From a checkpoint of a small image classifier: width 512, 31.9 epochs.
Rows from block 4, named by matrix and row number. Rows with one number belong to one neuron. Each number is 500 + 50 x the weight over its row's rms, rounded and kept within 0 to 999. All counts start at 0. Numbers have three digits each. After the name is the row's rms in percent of the matrix's.
# u: gMLP up (value half) (model.blocks.4.mixer.u.weight, 512x512), inputs 412-511
# v: gMLP up (gate half) (model.blocks.4.mixer.v.weight, 512x512), inputs 412-511
# out: gMLP down (model.blocks.4.mixer.out.weight, 512x512, transposed), outputs 412-511
u.483 099:434498490527522509466477457488544500501510511440477476508464563545406422461475459489533526567416543488561500552438498493441576490491468482443427424565372445481532479445440409448553543468460460442465535557425527487610446483575540462517431477441532500503380474451556524465574574471494443512544563448450
u.484 099:429537506472528525493452461497503541535470413457462497470512390503533460645497501490532534503558576412550436498507489491570517534437500506493459550516455479496487440387659533414484485477401498560490476434490502519596500458548544527438494594510347540453593595530457388462485468535475485557393508567589
u.485 097:537424539452488496527444579490475463489459458416469412370491572424528374553520476561562547501492413503578580414513561551427536503464496533446548504498513524548497494449504544509476487491552496487565532505526467523454601462494507534467500475531571488561491536526484534520462519505481530532467438469479
u.486 101:570512465538470466495438486579601508506536469451537433527603415467454487602452529443538554521496516567645587454498503400608538439415481530519432533370530465437554617523461495469511522471535503515554587467570472469446473555585515468481429430511445438510482479469537455529548460493511518512584472541393
u.487 100:542571429500545545467457407503414561522478505503535511528436456496522381460501469521446436513491607542484511478536511574505583540461469500438507456509502478452439444453444459497507447496496419534490477476455506497431552453510489508483447549449518446421454434452448357581639515576476514503449533562424
u.488 101:575530460486521455503519519523476505490506508421449552499480486467451516474567528552542545415417492430620531482634358470514455557548510456552440519494481518526547443501508528424519482520550573546418528511552489550566558488446440564574421466460515423474507467479493475546457569495553498422544531589492
u.489 098:539476522431557498533510473475475590499481488515537536432497447566501578541518480428454521481533467506505558546541515565546460513559421497491522445467417530556431485486522440495588481477527500473527511441474513464425544507531517415446533481456507394548511467397449492501552410507595447490485560435498
u.490 099:418590417490510524523466505435448524503493531465492484491523458515552446450478501478555407584535479514485437479471467467387505493517445496471404437442513488464471506485574449438492459553538486491581572487528598592435527582460475624534498511495494589561535545415580505598455484432518656483467593500496
u.491 100:491471466480458486475547536545623470509452530495573582356461463547479431452453512485473493491521539531542518455476562545553502516460445512512442463508568525539484561513508581524474435428480458483541514528569489531472525423404543502422452424396407555555447417539543481424503519476457523585516434551370
u.492 098:489510520562505424546494326428503438496465514522568527489537490515563405463544449501438456628538452465476518443528565466528479438502483572575529535533510495532456531598466573497469503447503546436541614449523493486528505458455504550516569507451610498553483538457431685485563515535463420515460452511511
u.493 100:475541452539516430516496551507496527485374448521451565586525399522494540481501606513522536461505576508482444510494554445483534523527413561501484524476427453544467482450585533546538503466458455472652477528532484493560535519415478454491402482394514476524510447463500464597540455519487547468496489595462
u.494 101:489509549548516555565497497573359469435506548525534438517493525507456417478391548573412554419509455450426517417615411479496546460537488509516471538499465462458466467554554517592569442432486562570475542499478527576523521613503603480508515464483480504504486442497487487398532602513525570499511614515504
u.495 101:469500491482472563495479543478567427445500482511492537496470563570485432488534527508433420510468521499611432492598479529497489474525423545504443466475515453471539550525467552492570438518505540552494543598452381597505518482467466496504507557501501443572513454554530401539539576440535466517456455497523
u.496 108:459323477482542459505425537623557545518399546465452413459587517526567518574350472587550379469536451621471466436446568468498478523441473503509547417536576540451474462529437434535450449504500473484579434506445438502483498441525509502479524571475502514426461562554502498517544533489608533492573378434409
u.497 099:497396531554510495545523426463588523538549458364465446415492542518460518543477376434527512500427512593451522479518531443513520496508515467501464443485474432387475494495516440592441473589479532502462492484570534498482516486492514429462352417388522545433497557537503507511560494495437565462556550466467
u.498 095:407546572467441461523565501519472461519565551487445468483589406470560449478500488460528587521514525481477513384462539563477506489603442509526606463512511465448521439465496474462538574547577448510485536506451495590520500523456507568415475469507479518562462442488496564510489498484534448613505508606474
u.499 096:528552481454459409500509596551565457564434530472596477510503414475576445534453528530484493541479526499611405502469404549574480526487503455511507403527518552436479510535491500464471483504457458494470487471476367470544444530576573473458573486491530537486509539464457407543468473417485498505496458405484
u.500 099:437499448621594529576475542447493507513550524473510443542551416482495479435526580429499305553491516528518528455472533587599577507492589399486479502471429437475419469432476624415468484476504466480446483504570436511512448524483469442475449483552465499511498463524506564486362470507437422506577467514501
u.501 101:444487513439426506572529580517452505436406525470486567541544469587533520474507463510628533540572487447497453546425504577399411451547503484506500489577511542592506486449535496453509376488524569381544445520499598590454518500568592487526440403553471452512571480457568510510529519463498486455518469540463
u.502 099:465514591584531478490440545451533538481495536571608537503508518487600485458582523561474470534527422581489458487538557493424489480475535529626472400469515554599474408534457527548463577468566537476572542510433615497532506607432482444536521526399489532502603461551450519460520477538516493462485599439457
u.503 097:507428446468542553490529465474551524409509466469525522497550520514496463494512519442467450520433561596474428532569532535603471491615597526545501470502469482509507490542478461414492656445450540532472434473490457578497431522488522462455444452445454408421500596523479475512484524548500472411574487431456
v.483 107:463491386448471452561554488467427501465520552421452627502508509471455479624484544565555561507447415544489557528579491533479517558506480460530525426459450644536483526426564454504467511511591490520390464517572468460444584505490457523444483509394510543573522482374462528509488480454592555456540492521560
v.484 095:534509459465530446502544539502575471436524548440547523469470559570464560499558521519609530503523495470466521491548511502494576461502476538482465507502546533490536591606541501570561498572486450493515490423519559543490481430500519534459539507532467578426447519496503461536480549563557574509472595472487
v.485 094:555468529460518470561495520558544558461472414473437449499446573493558427513512492624571475473490433415534494428491522455472533476538532496428542450537495475541550475551487501470471481481542490469521438499466491565561566451470514516566491429481532492515449536511506527593506494433528479467524579503445
v.486 100:553504512481473483497469437418449451478466452505521538501580515588411469543462577550552424390470601406609476585423496444466426542500519494561462458517500492548487493524545538450421530541561555495518481501539407473445528521414444522477497488545568537512461506509493570436533489486537539442543588505540
v.487 098:525495470550511470548506455563465511508538496484548434504460428473520480458567540533562477489463483592512572532552483556436406542405487486513483457499464473522518455562544510530381558500575440557508475531448501506629520432585532591606538518476504456503428531453531494488519484522470515472573487523545
v.488 095:511472575526493359515440428481495512516554503514518517530552507482507471562535454414557489515555475468528467469530505466543444572482485484436549466563518460523577465433536384496482472456513462531492553526559469515439497488557543621517506488555521523426576441608568460472527486542480500443337425512606
v.489 103:463491522461479449539572516470530550407453528502539446374491471424491516465445608573465485604481500403360472399565378445507554447489451521533543486457604524521469634464509463519525519521491602454549479506458543489491463538524455485507500461478508570590513353456579498539489496408471561478541556536514
v.490 094:556560533412502521585497439452502553577356416506487524541532406434531489598451505496569454489466581532573464512459507475517530426522506544417403500505567539467452511418564539386557428526490521488496622520499412442467531573596434450554533503483513482492496497470544454519485527460483485501446533490450
v.491 099:509519542501489574471498573475500482507444581474560461566434454473471490450458491549512574437478475505509525434511503401529472560577475532525583500570542518430438519471458484457441552477447551538459433554562469546520358499403421398553471486442377542480565510547526432507433516527522467510462404515415
v.492 098:531552469560510528527567521395416524505445499407459555436466493496510459507468449459451528566440472469551493470480525497453468515552560535498585496580489547503501539479463442510518531474558497491532500546421496480489557555495550482513443516443485453437517446492502498466428555535510526510469490549398
v.493 092:455403456531536435568492552426515424480485580418452535427465451525501579507496480520585540567430422567496552551567466478512471534504518572508491572472448488522405497541480493493598468526518466495459500547504486521464522542540469454539507423636495508493488495553501476486454379532447454503451497468482
v.494 100:573560467479403466419494480550470478594569496472560629526456474528504475511529481598412520508484567525480440574517535512520510447490561452520553386493510548443495473536540502487521588481527467470551464482509464480521457526440473500459454598534457538579474562557515496548454552467500513502452540501416
v.495 099:527501575472503374475439515464576513558536430534492469487550536477559482432442580462470460479465458475534419476514564580474469513560510605467565536457404536522554536503479561437522404477574418507528574537469548517515498565558304423562532507511521503446518473573572488493532455523577459478473496503465
v.496 102:493541548453486456588532482396524511467500578480526520466521486533482479385478485547388546515456400532461520495486452445562565578533455515578514496576479446432494517451489475481508496408502462498486507464508479482522482464516413520442481522574530457456500463560560455488530519545496534414591532567488
v.497 101:534465485480505496497528465448633423466435457517502524520520533510388577559462434499534479432481456496445554535462539463583606408492494442522480441513475526440502514493512408479473476551511458604464578432446493554620464520487514522453485470422514580398492519459435578505619521450423566500549406494425
v.498 099:455446456522421447526404482518535455561559554509485392458525549539456554523526515476546456573439499497515396418497566498533479499559511474542537372503429410475461434531519524469534429581537480472545476494511491496528458430539415541538613467530446501501570586514460544537436479595574494527508520544521
v.499 098:480498551445461395540464587515486445511598496485555544521534561505444421627565544526544425539438589496504496490455515437570431498497529422454539566500560521480462502539481514429533516551495578459491461424554472458479393500469505481546528490498527559469534517424472525527461522493523475542529406477454
v.500 104:562490465444562506486509512452561501477414518576520521515580509431517422596568562473451470521546540455515501402443473627541499528474514587482466540394470502519528555495551504474498509585411453457499425539425505496604469534545539461588488504526452635561490582461477535544450476471530493532443506439526
v.501 103:534485501500521438501587554535433609450537572535545517473552446502568568549504487456464496532502495463569437457461545469434465455546457436480518493555443546486419416542406483519428500561509431477437503508543536476480583462472439565507523473521540451531492502594555464497506452559561516517448453478575
v.502 098:481497571532489512447574548449543520458448523573507493506469439449528479513486553542507505491527493547522487557506502524420525505435456649535481449481567459509491528576480529507436516476445608430471575512535493550491461541437567472522481498462422508493553477427431531475464530526343482490499624428494
v.503 109:483543492472499520546484489518477590479447501589492473602438538557504424531446452521485449525574563502494527432393488474459512560441459502445381490551492481449540494463579480440538397600386482475451540503552590447533480516450450501499497448480530498545505410396504534570586502554528497548540616555574
out.483 103:500513485523557579566432480480514509508476471512522511516577556470508438573471506443458632493585483480501471522463514459528427460437489466605477575482516501465508614548544387519445478518545457540491426438474559493572522499458556470575527474521546531521546532479588500451499512476481525532544440528572
out.484 096:639469479452494439509388412454503547494548558467440537420489447539488578521462435506504516529472534497493428429554464538512502423479486527453552537524498451578467517524592388492488497499451562442473506551457504472490371479510528488501439561506532553513495500529505410539489461481474458511555466483431
out.485 103:507526598453518497541513447565527584477468461579508444479512474454549439501531483511466581493579475525537620400505408577501460555459517514383527566457426541481516378448517557553478518471455505537502541351544493481514491504469513516547538506589505493521470530510420456447566538527517500509463400415534
out.486 083:525464468470515508430477531507539571488473441573593535486552469427413445448598465508414446514446523448403475504545486565484463456589489510461489539541508477490502523584463595508525494521492534526465449462544471440471547402468565525474512573413412584475544563521489505437452534551495511434478484554517
out.487 110:485521444630535484469481544484509543494586536568540425507369564580467526473491536474455518556550483422453498456518450523552403505530583565426601465487569452532405580474504465503516539508453550584457497452455591507502495579496495466473463513521401578522458523477488463546501472513505480564500433445511
out.488 109:568476571590527472562474534511556422497502495571483464495469553485458457584487411496471582523491505541541487346497457550489543506478504512568542502410497600436439464466542483468481518475572493468407462474464484458468493462485484411511579525497444475486511432566540470471544512436463521544445444529475
out.489 094:612442523462494505457528514540397563642503460507496506393441523394469461550523562521529447398509492507471587567476476524504474542532554490474532505403423474455510509498540525538546485459583477407480466514469502525562448547407504448501536525541515494491583592482571408472404475520524451570516426547454
out.490 098:520527604557647450498421577544523547527519529505485494455424480525606539447552494542473497471427492518565482490415518570444512531429473550495622519457504497498517503470490440498519467522560625523478467516497399385603468537461519493479537461436503477467464579535508556476448408504502450477554462521503
out.491 106:434467497425460465499435474550450481595519482560537483420516485450566511508562523502403484587556465470490555453553464519430521432529457458424430508483569543473543495487519509483544547486555470528423452459590471455564513514600510513569500531582566545515508438521610583453443538513478558450538520566537
out.492 106:482539538495476534471509486454536507539545443487544469524517484568467576578550512551511476436506527524431535448513439517580431549524485433525539511489479474575562479436469486530480431492412503453561339454445340547463427461587459483417537553444483506474444546470442477503418567498448580463508466434466
out.493 094:558561580490447377464498432484543443407507461522598495496585546456495404605486479509523454505402453442482514547512591522474485509534497410492440469531445451476560528573443458476494532541541475492481541484413514484542504492467554515475467498403581577494604509441547520526391589490473554483526477489425
out.494 102:497497520446481555448511493482494496527522444474506515476529410507507558518542491441527477536532466492569514490511529633455480541495499453521485484524535509499492520557552495500474460492462485396438466543547532504475419567468451588477485441515496476445500576486528488536484584511506405473527499428577
out.495 096:520543490512491548549570537545459602514503537553503470530426500509517456645393477597509461430555504578573569439508496492419605478551501593536562465424495511446501433507542451549492460471487526567497460497502538539526528478501487493520471449457513442528481547549541479562530553469565556539509492493358
out.496 100:458517498523524445503507431496443499549481433583512384625539475507404496461555550543510495529532527385544478515463485496496438519492464492486464510535520434487421599499535498543468561486532594461508480457524518437419508444453506436398480390502515526536521529648510427477479541388442475545471579473494
out.497 108:493481494468507464493446615468474503534428428534466533465526510564517483551553465509492461553495552430472513444452501532528452511432538535565517550575435478506504523453511567429617509472459470491489528540557601506508470514532539511493570486462491527501450596529430536403513547518573480518500544478472
out.498 102:493526489564423520565517523516525577530492470560564531528475516566531570467450526458441461468453469473469524408479477473523569540523511595483495580549496446451426447430546512516472503517464553551489438526541565494507463528576543555570414437577506476548475487429506526524468549621515487452539512519520
out.499 101:539557479489551449531492439470422458532475617584380516505480488442518508537657535484528532493429516527503443592468447539535535468433443473506498514631508465449527538397482422421523475597495479443423518560508577493521481577446539520543497482635477532572494510491464483432471600456509560446505445573559
out.500 089:454418519472432446418488548508466478537497434554397542490435546492511496597529486553475564480485492521570486530487476488465501433448473578533484495531493446498516483573536499454487478414598531562490536501443477461526550485463417636498465472504500497557521514555497556598474535496541615502420454528542
out.501 090:505594510551530512475507539462525587389552517502473462486484471536429550652393496505507475494511490505553485457578562560549476508440533481564480552374395427476421446539572431545446513514408548523524550455492478505494434541514469565567408525496497484425461544511473486531455460450449525533475502478481
out.502 105:575381493381477491500531486546488495513476481483451492459443545568451462573456508550626452468517465451464416540493434506495535503438446563416564498542532463528564453461434573502406499602545438600475466455605547416466496461570474524463341517516482562419438501374497475493526551402566492504496437481464
out.503 099:428472490555472446444556507509402377551488494663532568520444466497489437440454567469532570550542451492535604577519479506461528555530439489460551620475429434488418508463492476501571468510607503568584494521480493520493565380463514528450483511584515525419544466493491607476515510488483513490522599479526