Rows from block 6 of a small image classifier, named by matrix and row number. Rows with one number belong to one neuron. Each number is 128 + 24 x the weight over its row's rms, rounded and kept within 0 to 255. All counts start at 0.
Before each neuron's rows are labels from the 100 images, of 14848, where the neuron reaches its largest size: "responds to" is what is common among them. Only what is clearly more common there than usual is listed. The data: photos of plants, animals and fungi (iNaturalist).
# u: gMLP up (value half) (model.blocks.6.mixer.u.weight, 512x512), inputs 206-308
# v: gMLP up (gate half) (model.blocks.6.mixer.v.weight, 512x512), inputs 206-308
# out: gMLP down (model.blocks.6.mixer.out.weight, 512x512, transposed), outputs 206-308

responds to: phylum Tracheophyta; kingdom Plantae
u.96 [126 114 128 117 120  95 105 116 118 158 115 111 112 134 127  94 126 140  97 109  89 157  77 144 135 109 124 106 161 116 149 124 167 123 157  77 102 144 131 117 165 112 107 140 106 140 127 127 133 129 116 146 137 142 146 113 101 151 106 115 140  88 130 113 133 104 149 103 125 165 130  97 124 101 118 135 123  76 164 160 177 170 136  95 135 127 130 162 135 150 129 152 103 119 153 116 102 116 123 121 133 110  75]
v.96 [154 153 149 154 145 120  85 111 119 123 145 119 155 110 110 109 191 123 145 112  92 147 120 127 119 134 118 104 115 151 179 113 136  86 139  75 183 167 101 162 103 116 155 114 119  98  81 147 147 122 142 133 150 139 121 120 132 166 136 175 109  85 132  71 128 151  82 124 105 141 103 127  76 138 174 149 122 111 143 152 147 114 149 139 102 134 157 118 117 112 146 109  63 129 109 128 133 122 107 112 139 112 156]
out.96 [162 190 137 121 139 116 169 104 109 109 135 119 104 137 112 127 127  92 121  87 132 162 133 137 146 129 115 147 149  84 127  90 135 115 129 143 121 106  79 114 142 118 123  95 121 117 111 121 149 112 125 109 117 159 130 100 112 153 142 136 174 121 118 145 126 133 138  96 123 169 121 116 131 110 162 124 153 137 114 152  92 138 154 127 131  77 116 128 162 102  82 109 133 125 152 133  99 119 142 144 117 121 110]

responds to: order Charadriiformes; family: Laridae; text has "gull"; text has "larus"
u.488 [128 113 109 131 166  75 122 101 119 150  92 138 152 144 149 163 162 162  94  92 129 183 129 122 105 133 126 145 133  77 140  81 124 125 123 170 115 152 124 114 122 125 131  91 130 132 114 112 181 127 140 111 168 111 141 139 126 129 123 122 104 113 181 126 123 125 127 146  97 129 134 109  77 202 170 120 105 132 148 153 140 129  96 120 113  79 145 119  85 105  89 118 133  94 105 148 120  98 117 109 191 108 148]
v.488 [126 110  98 154 172 109 118 114 146 181 161 107 124 148 135 124 160 136  94 127  90 143  81 124 175 161 174 116 135 144 165 139  93 127 151 132 116 152 114 129  96 160 109  96 126 113 164  97 168 154 138 114 165 157 134  89 106  74  99 124  90 136 135 129 101 183 123  99 164 139  88 132 109 176 154 111 125 128  92 136 136 120  94  74 148 152 168  76 114  78 147 130 166 122 118 166 136 166 138 132 177  73 110]
out.488 [134 126 160 140 138  83 115 146 135 118  76 122 116  59 105 154 136 151 102 121 156 143 133 134 142 127 128 106 148 155 105 143 153 117  91 175 114 112 165  99 109 105 115 107 112 147 137 113 112 143 108  79 137 163 132 139 109 106 127 108  96 127 165 129 148  97 143 125 122 158 130 126 142 166 178 130 151 147 158 156  87 118 130 147  96 181 130 123 156 128 150 111 114 142 155 172 132 132 162 123 151 116 123]

responds to: phylum Arthropoda; class Insecta; order Lepidoptera
u.27 [120 126 104 103  91 133 181 127  94 124 121 151 164 131 146 134 177 141 121 134 158  72 103 111 133 140 103 163 102 120 131 129 129 158 111 126 177 104 111 100 110 136 140 129 109 151  59 126 119 139 116 125 137 132 129 143  94 114 109  84 131 165 123 110 112 136 117 116  95 171 124 132 105 143 145  69 115  94 120 161 141 112 127 102 145 155 120 133 138 139 122 143 117  98 114 127 156 163 132  88  93 127 124]
v.27 [147 157 167 152 104 154 132 135 136 152 110 107 140 124 132 118 122 123 164 136 113 134 113 120 118 113 133 120 171 127 174 129  82 117  98 107 136  87  84 106 160 181  83 116 115 145 114 152  97 135 125 130 105 105 114 108  91 127 148 137 141 105 133 130  91  90 108 134 138  96 103 145 113 113 105 122 131 145 124 151 152 132 159 100 154 125 129  87 147  86 147 162 113 154 112 130  97 117 150 108 160 140 142]
out.27 [119  90  97 144 148  87 145 155 152 138 128 141 145  97 106 126 148 114 113 132 150 159 156 148 149 144 125 112 149  98 105 110 135 145 156 114 164 131 103 128 167 108 137 110 136 124 145 125  72  92 136 173 118  88 116  87 103  90 149 111  96 169 113 167 116 135 139 123 114 116 135 149 133 119 114 117 100 126 127 162  85 114  95  81 110 139 111 123 131 148 100 118 169 181 198 103 139 140 132 153 120 146 132]

responds to: phylum Arthropoda; order Coleoptera; family: Coccinellidae
u.79 [143 103 149 116 124 105 149 151 124 155 163 124  97  91 131 155 108  99  83 152 168 153 160 149 143  89 172 169 103 130 148 134 130 100  99 138  83  98 117 120 145 171 158 104  84 143 100 166 106 137 101 135 136 166  88 141 102 117 154 119  97 118 110 153 145 118 142 103  80 157 102 133 137 116  99 125 138 125 175 127  99 133 115 100 129 100 106 115 128  97 127 165 108 136  98 120 139 156 124 162 115 106 149]
v.79 [143 113 164  84 123 125 113 116 155 122 161 108  75 115 153 140 134 119 137 144 121 168 123 149 107 110 165 133 115 146 129 132 145 157 118 134 104 130 115 140  95 129 102 152 142 146 122  80 132 160 101 121 124 157 116 142 117 115  92 120 213 136  58 120 124 122 121 130 129 144 106 140 125  81 107 123 106 110 122 144 166 132  90  85 138 127  93  81  82 111  93 151 104 130  87 146 113 149 128 120 169 150  86]
out.79 [126  91 141 115  96 115 126 183 132 134  94 121 121 133 140 106 106 127 128 144 131 144 145  88 118 105 123 170 140 157 121 157 110 117 114 149 137 139  81 125 125 168 156 152 135 118 119 156 131  87 132  99 121 143 119 152 132 110 157 128 124 148 181 130 145 141 110 121 137 148  81 139  79 137 122 140  80 108 162  98 109 128 138 123 130 116 130 162 110 158 132 124 159 178 131 153 108 166 161 131 110 176 108]

responds to: class Aves
u.298 [147 158 115 132 140  50 131 105 132 128 156 100 101 114 164 135  98 147 150 125 141 113 124 143 130  94 132 122 165 152 136 142  97 126 150 134 121 102 150 136 155 167 166 151 124 145 101 121  94 130 136 138 121 114 151 113 126 103 128 118 109 137 112 105 118 129 125 113  79 136 110  67 111 176 145 115  97 125 130 118  89 139 127 112 129  99 103 146 110 156 147 155 144 170  97 161 116 138  92 154 126  88  95]
v.298 [128 103 150 136 159 135 112 145 117 147 124 171 148  99 140 110 126 126 119 132 157 134 159 158  92 115 124 104 159 175 102 114 125 127 132  99 160 119 123 125 132 137 146 107 135 126 108 143 118 124 121 124 113 110 155 131 174 128 147 136 101 162 132 149 123 109 130  81 168 109 130 109 120 137 138 121 125 122 166 150 124 148 113 129 124 101 113 143 152 160 135  92 124 125  95 101 119  93  93 110 103 123 105]
out.298 [108 108 119  75 128 107 109 117 127 131 116 121 127  57 172 103 117 118 129 118 159 158 105 147 125 154 161 112 113 117  38 148 129 113 129 128 124 123 164 145 162 125 144  94 140 127 131 111 126 126  86 141 153 130 133 138 152 118 106 110  99 122  98 140  96 133 134 122 134 104  89 126 146 139 163 128 101 126 128  97 180 130 146 107 146 131 146 136 145 154  85 109 142 125 160 147 126 136 140 120 120 107 135]

responds to: class Aves
u.510 [152 116 146 120 146 137 136 101 125 110 141 153 131 122 121 143 116 134  96 126 162 125 135 161 140 163 126 132 124 118  64  93 101 102 132 108 128  86 113 181 135  92 124 140 148 109 161 113 135 136 121 104 100 150 130 159 134 141 129 174 144 125  84 150 118 115 142 119  96  93 135 157 154 129 154 179 140 128 120 106  80 104 188 123 139 167 149 103 141  91 145 136  88 102 120 111 122 155 124 136  90 123 161]
v.510 [128 113 119 108 153 120 163  90 117  91  90 107 134 168 137 163  81 107 133 107 113 101  85  88 120 130 104 108 123 152 147 119 130 153 152 108 142 131 151 134 157 124 112 143 147  81 134 160 176 133 121 108  95 107 131 162 114 141 120 130 130 130 110 137 108  84 152 130 218 105 104 141 137 139 122 161 147 143 118 144  86 180 112 100 131 131 160 112 130 137 132 143  65 122 133 121 138 166 161 107 125 129 124]
out.510 [107 137 134 101 164 139 180 131 152 148 132  91 118 139 131 120 131 143 134 111 132 135 159  98 139 102 143  92 102 155 123 106  89 150 103 112 155 105 144 160 158 117 130 115 130 131 113 118 134 111 191 162 130 112 110  57 100 102 149 158 131 132 103 162 143 145  92 126 143 140 105 131 208 101 104 119 168 120  98 139 118  93  77 124  83 139 122 112 125 152 106 134 148 138 137 142  89  91 145 103 104 104 124]

responds to: class Aves
u.51 [125 129 147 130 149 147  81  80 107 125 102 128  87 105  96  62 129 183 142 154 133 135 123 137 140 150 137 133 134 151  77 126 130 110 106 164 111 128 156 113 135 178 146 113 148 129 111 118 152 131 139 125 119 107 115 133  80 146 132 170 102 115 114 140 144 143 153 141  82 168 116 129 125 127 122  82 146 135 128 131 118 143 131 114 122 120 159 120 147 142 167 134 120 111 125 151 147 146 159 116  99 109 169]
v.51 [148  93 181  73 132 154 144 145 131 122 119 131 132 135 179 142 177 147 132 135 144 174 139 121 123 163 152 125  87 118  89 125 138 138 129 116 150 126 151 118 114  77 130 107 126 180  98 119 150 126 181 139 143 107 111 112 103 154 160 149 125 129 149 131 103 142 131 124 117 161  97 182 152 152 144 140 136 157 137 111 136 119 123 108 142 113 142 106 129 129 132 153 130  92 165  98  97 142 154 123 156 112 158]
out.51 [123 109 119 154 116 110 110 132 168 107 145 132 170 175 122 134 168 136  61 184 127  96 168 144 127  87 136 130 137 176 131 123 141 114 115 153 143 117 145 136  85  99 101 129 131 112 116 129 116 161 125 115 136  99 131  91 155 153 148 130 143 100  96 131 133 133 136 164 144 110 118 149 102 141 173 134 172 153 127 123 144 139 129 149 162 121 147 122 169 104 101 111 133 101 130 124 121 142 138 139 141 140 128]

responds to: order Charadriiformes
u.498 [117  87 126 126 144 128 116  82 120 104 163 133 133  83 136 124  78 134 152 147 116 122 123 138 119 133 208 138 132 145 110 137 107 165 132  76 160 133  98 127 142  87 107 120 170 145  86 160 151  78 119 136 107  93 160 207  77  85 145 165 169 119 128  95 116  98 159 144 157 128 123 147  99 138 108 144 139  90 132 122 125 134  66 179 131 111 119 165 124  97 158 129 128 113 100 132 109 141 121 141 147 126 111]
v.498 [129  98 139 155 145 164 117 124 171 138 134 105 128 101  99  98  96  78 106 155 158 120 117 112 116 111 123 116  94 161 135 127 138 145 148 144 143 145 149 132 116  69 137  82 134 120 134 143 122 145 113 126 111 204 111 144 113 150 155 162 118 139 105 183 139 151 105 104 111  75  92 136 143 103 112 146 133  93 151 114  95 124 151 123 171 130 135 119 179 129 148 141 111 157 149 108  63  96  72 148 115 155 127]
out.498 [148 133 156 138 148 125 133  73 138 117 122 106 139 100 113 148 134 152  95  75 137 143  79 195  51 174 146 117 117 165 168 109  61 118 147  91 113 149 125 103  88 112 133 147 134  73 169 134 168 115  62 138 115 139 126 123 133 142 160 148 162 132 102 137 121 114 117 177 112 140 135 151 112 153 118 119 134 164 187 125 103 162 103 151 136 124 138 127 134 154 125 166 115 133 142 133 167 148 144 146 114 132 167]

responds to: phylum Arthropoda; class Insecta
u.451 [137 110 123 114 121 125 123 155 135 104 119 127 117 122 127 138 128 107  99 103  78 127 148 144 152 124 147 112 126 123 103 106 135 164  93  96 149 152 128 110 141 122 105 106 177 109 160 120 145 107 143 163  91 122 110  97 130 147 146 138 142 118 155  73  96 157 114  93 126 120 156 114 145  97 149 145 125 158 141 128 162 130 128 171 131 131 114 111 123 105 107  84 127 149 118 147 137 121 133 122 114  88  94]
v.451 [119 101  93 151 141 139 125 130 127  94 160 143 120 136 154 166 119 135 106  85  78 123 143 159 162 147 143 124  98 107 148 159 117 176 139  93 112 132 130 129 117  84 150 115  89 145 114 148 168  91 114 160 132 129 157 117  76 125 105 139 127 135  64  94 179 132  91  84 101 171 161 124 138  89 162 136 108 118 111 135 123 145 136 163 100 107 112 117 107 119 120 127 156 139 159 142 149 172 132 154 144 120 130]
out.451 [138  98 120 120 163 127 121 128 149 160 126 148 152 152 126 113 119 170 148 124 101 105 140 167 143 133 108 177 141 123 138  68 144 123 103  99  77 145 137  81 168 158 145 113 144 126 112 140 171 113 114 112 147 110 133 124 117  73 165 112 169 113  77 134 127  86 140 106 126  98 159 114 101 102 137 149 161 129 138 111 155 146 149 116 116 120 158 120 118 108  89 131 181 141 138 113 116 109 133 121 152 141 113]

responds to: class Aves; order Passeriformes
u.108 [151 135 115 145 124 111 153 135 138 108 158 124 111 144  82 135 131  66 162 111 123 115 138 146 162 139 118 114 139 114 134 106  92 112 149 137 119 146 155 134 116 133 130 146  99 152 129 109 147 105 160 117 176 117 125 112 136 147 185 155 136  98 113 115 110  96 107 146 135 132 136 136 152 105 109 137 151 158  86 152 126 172 141 129 124 154 160 133 132 107 119 139 111 122 125 181 139 115 153 128 116 140 171]
v.108 [124 125 111 143 148 146 122 136 129 113 142 144 129  78 143 138 149 163 115 142 116 156 154  76 140 104 136 122 104  87 113 127 118 159 103 115 109 170 165 139 111 149 133 109 132 171 159 121 140 120 123  86 117 125 144 141 128 124 129 112 173 102 123 130 167 151 107 136 114 128 101 136 144 130 156 144 131 118 120 143 181 108 126 102 140 136 122 123  92 154 136 137 166 169  92 138  91 109 109 148 136 157 129]
out.108 [136 120 114  99 154  89 131 152 157 173 111 168 116 105 144 155 126  99 110 157 131 126 167 117 162 166 159 128 159 112 151 136 179 133 117 126 119 138 107 100 139 172 128 148 149 118 120 122 169 148 102 104 110 125 133 161  72 122 134 125 144  87 110 101 119 113 130 144 112  93 128 153 121 135 119  95 139 158 133 122 160 161  94  76 103 126 155 100 145 129 101 191 144 135 109 125 141 100  79 132 103 119 113]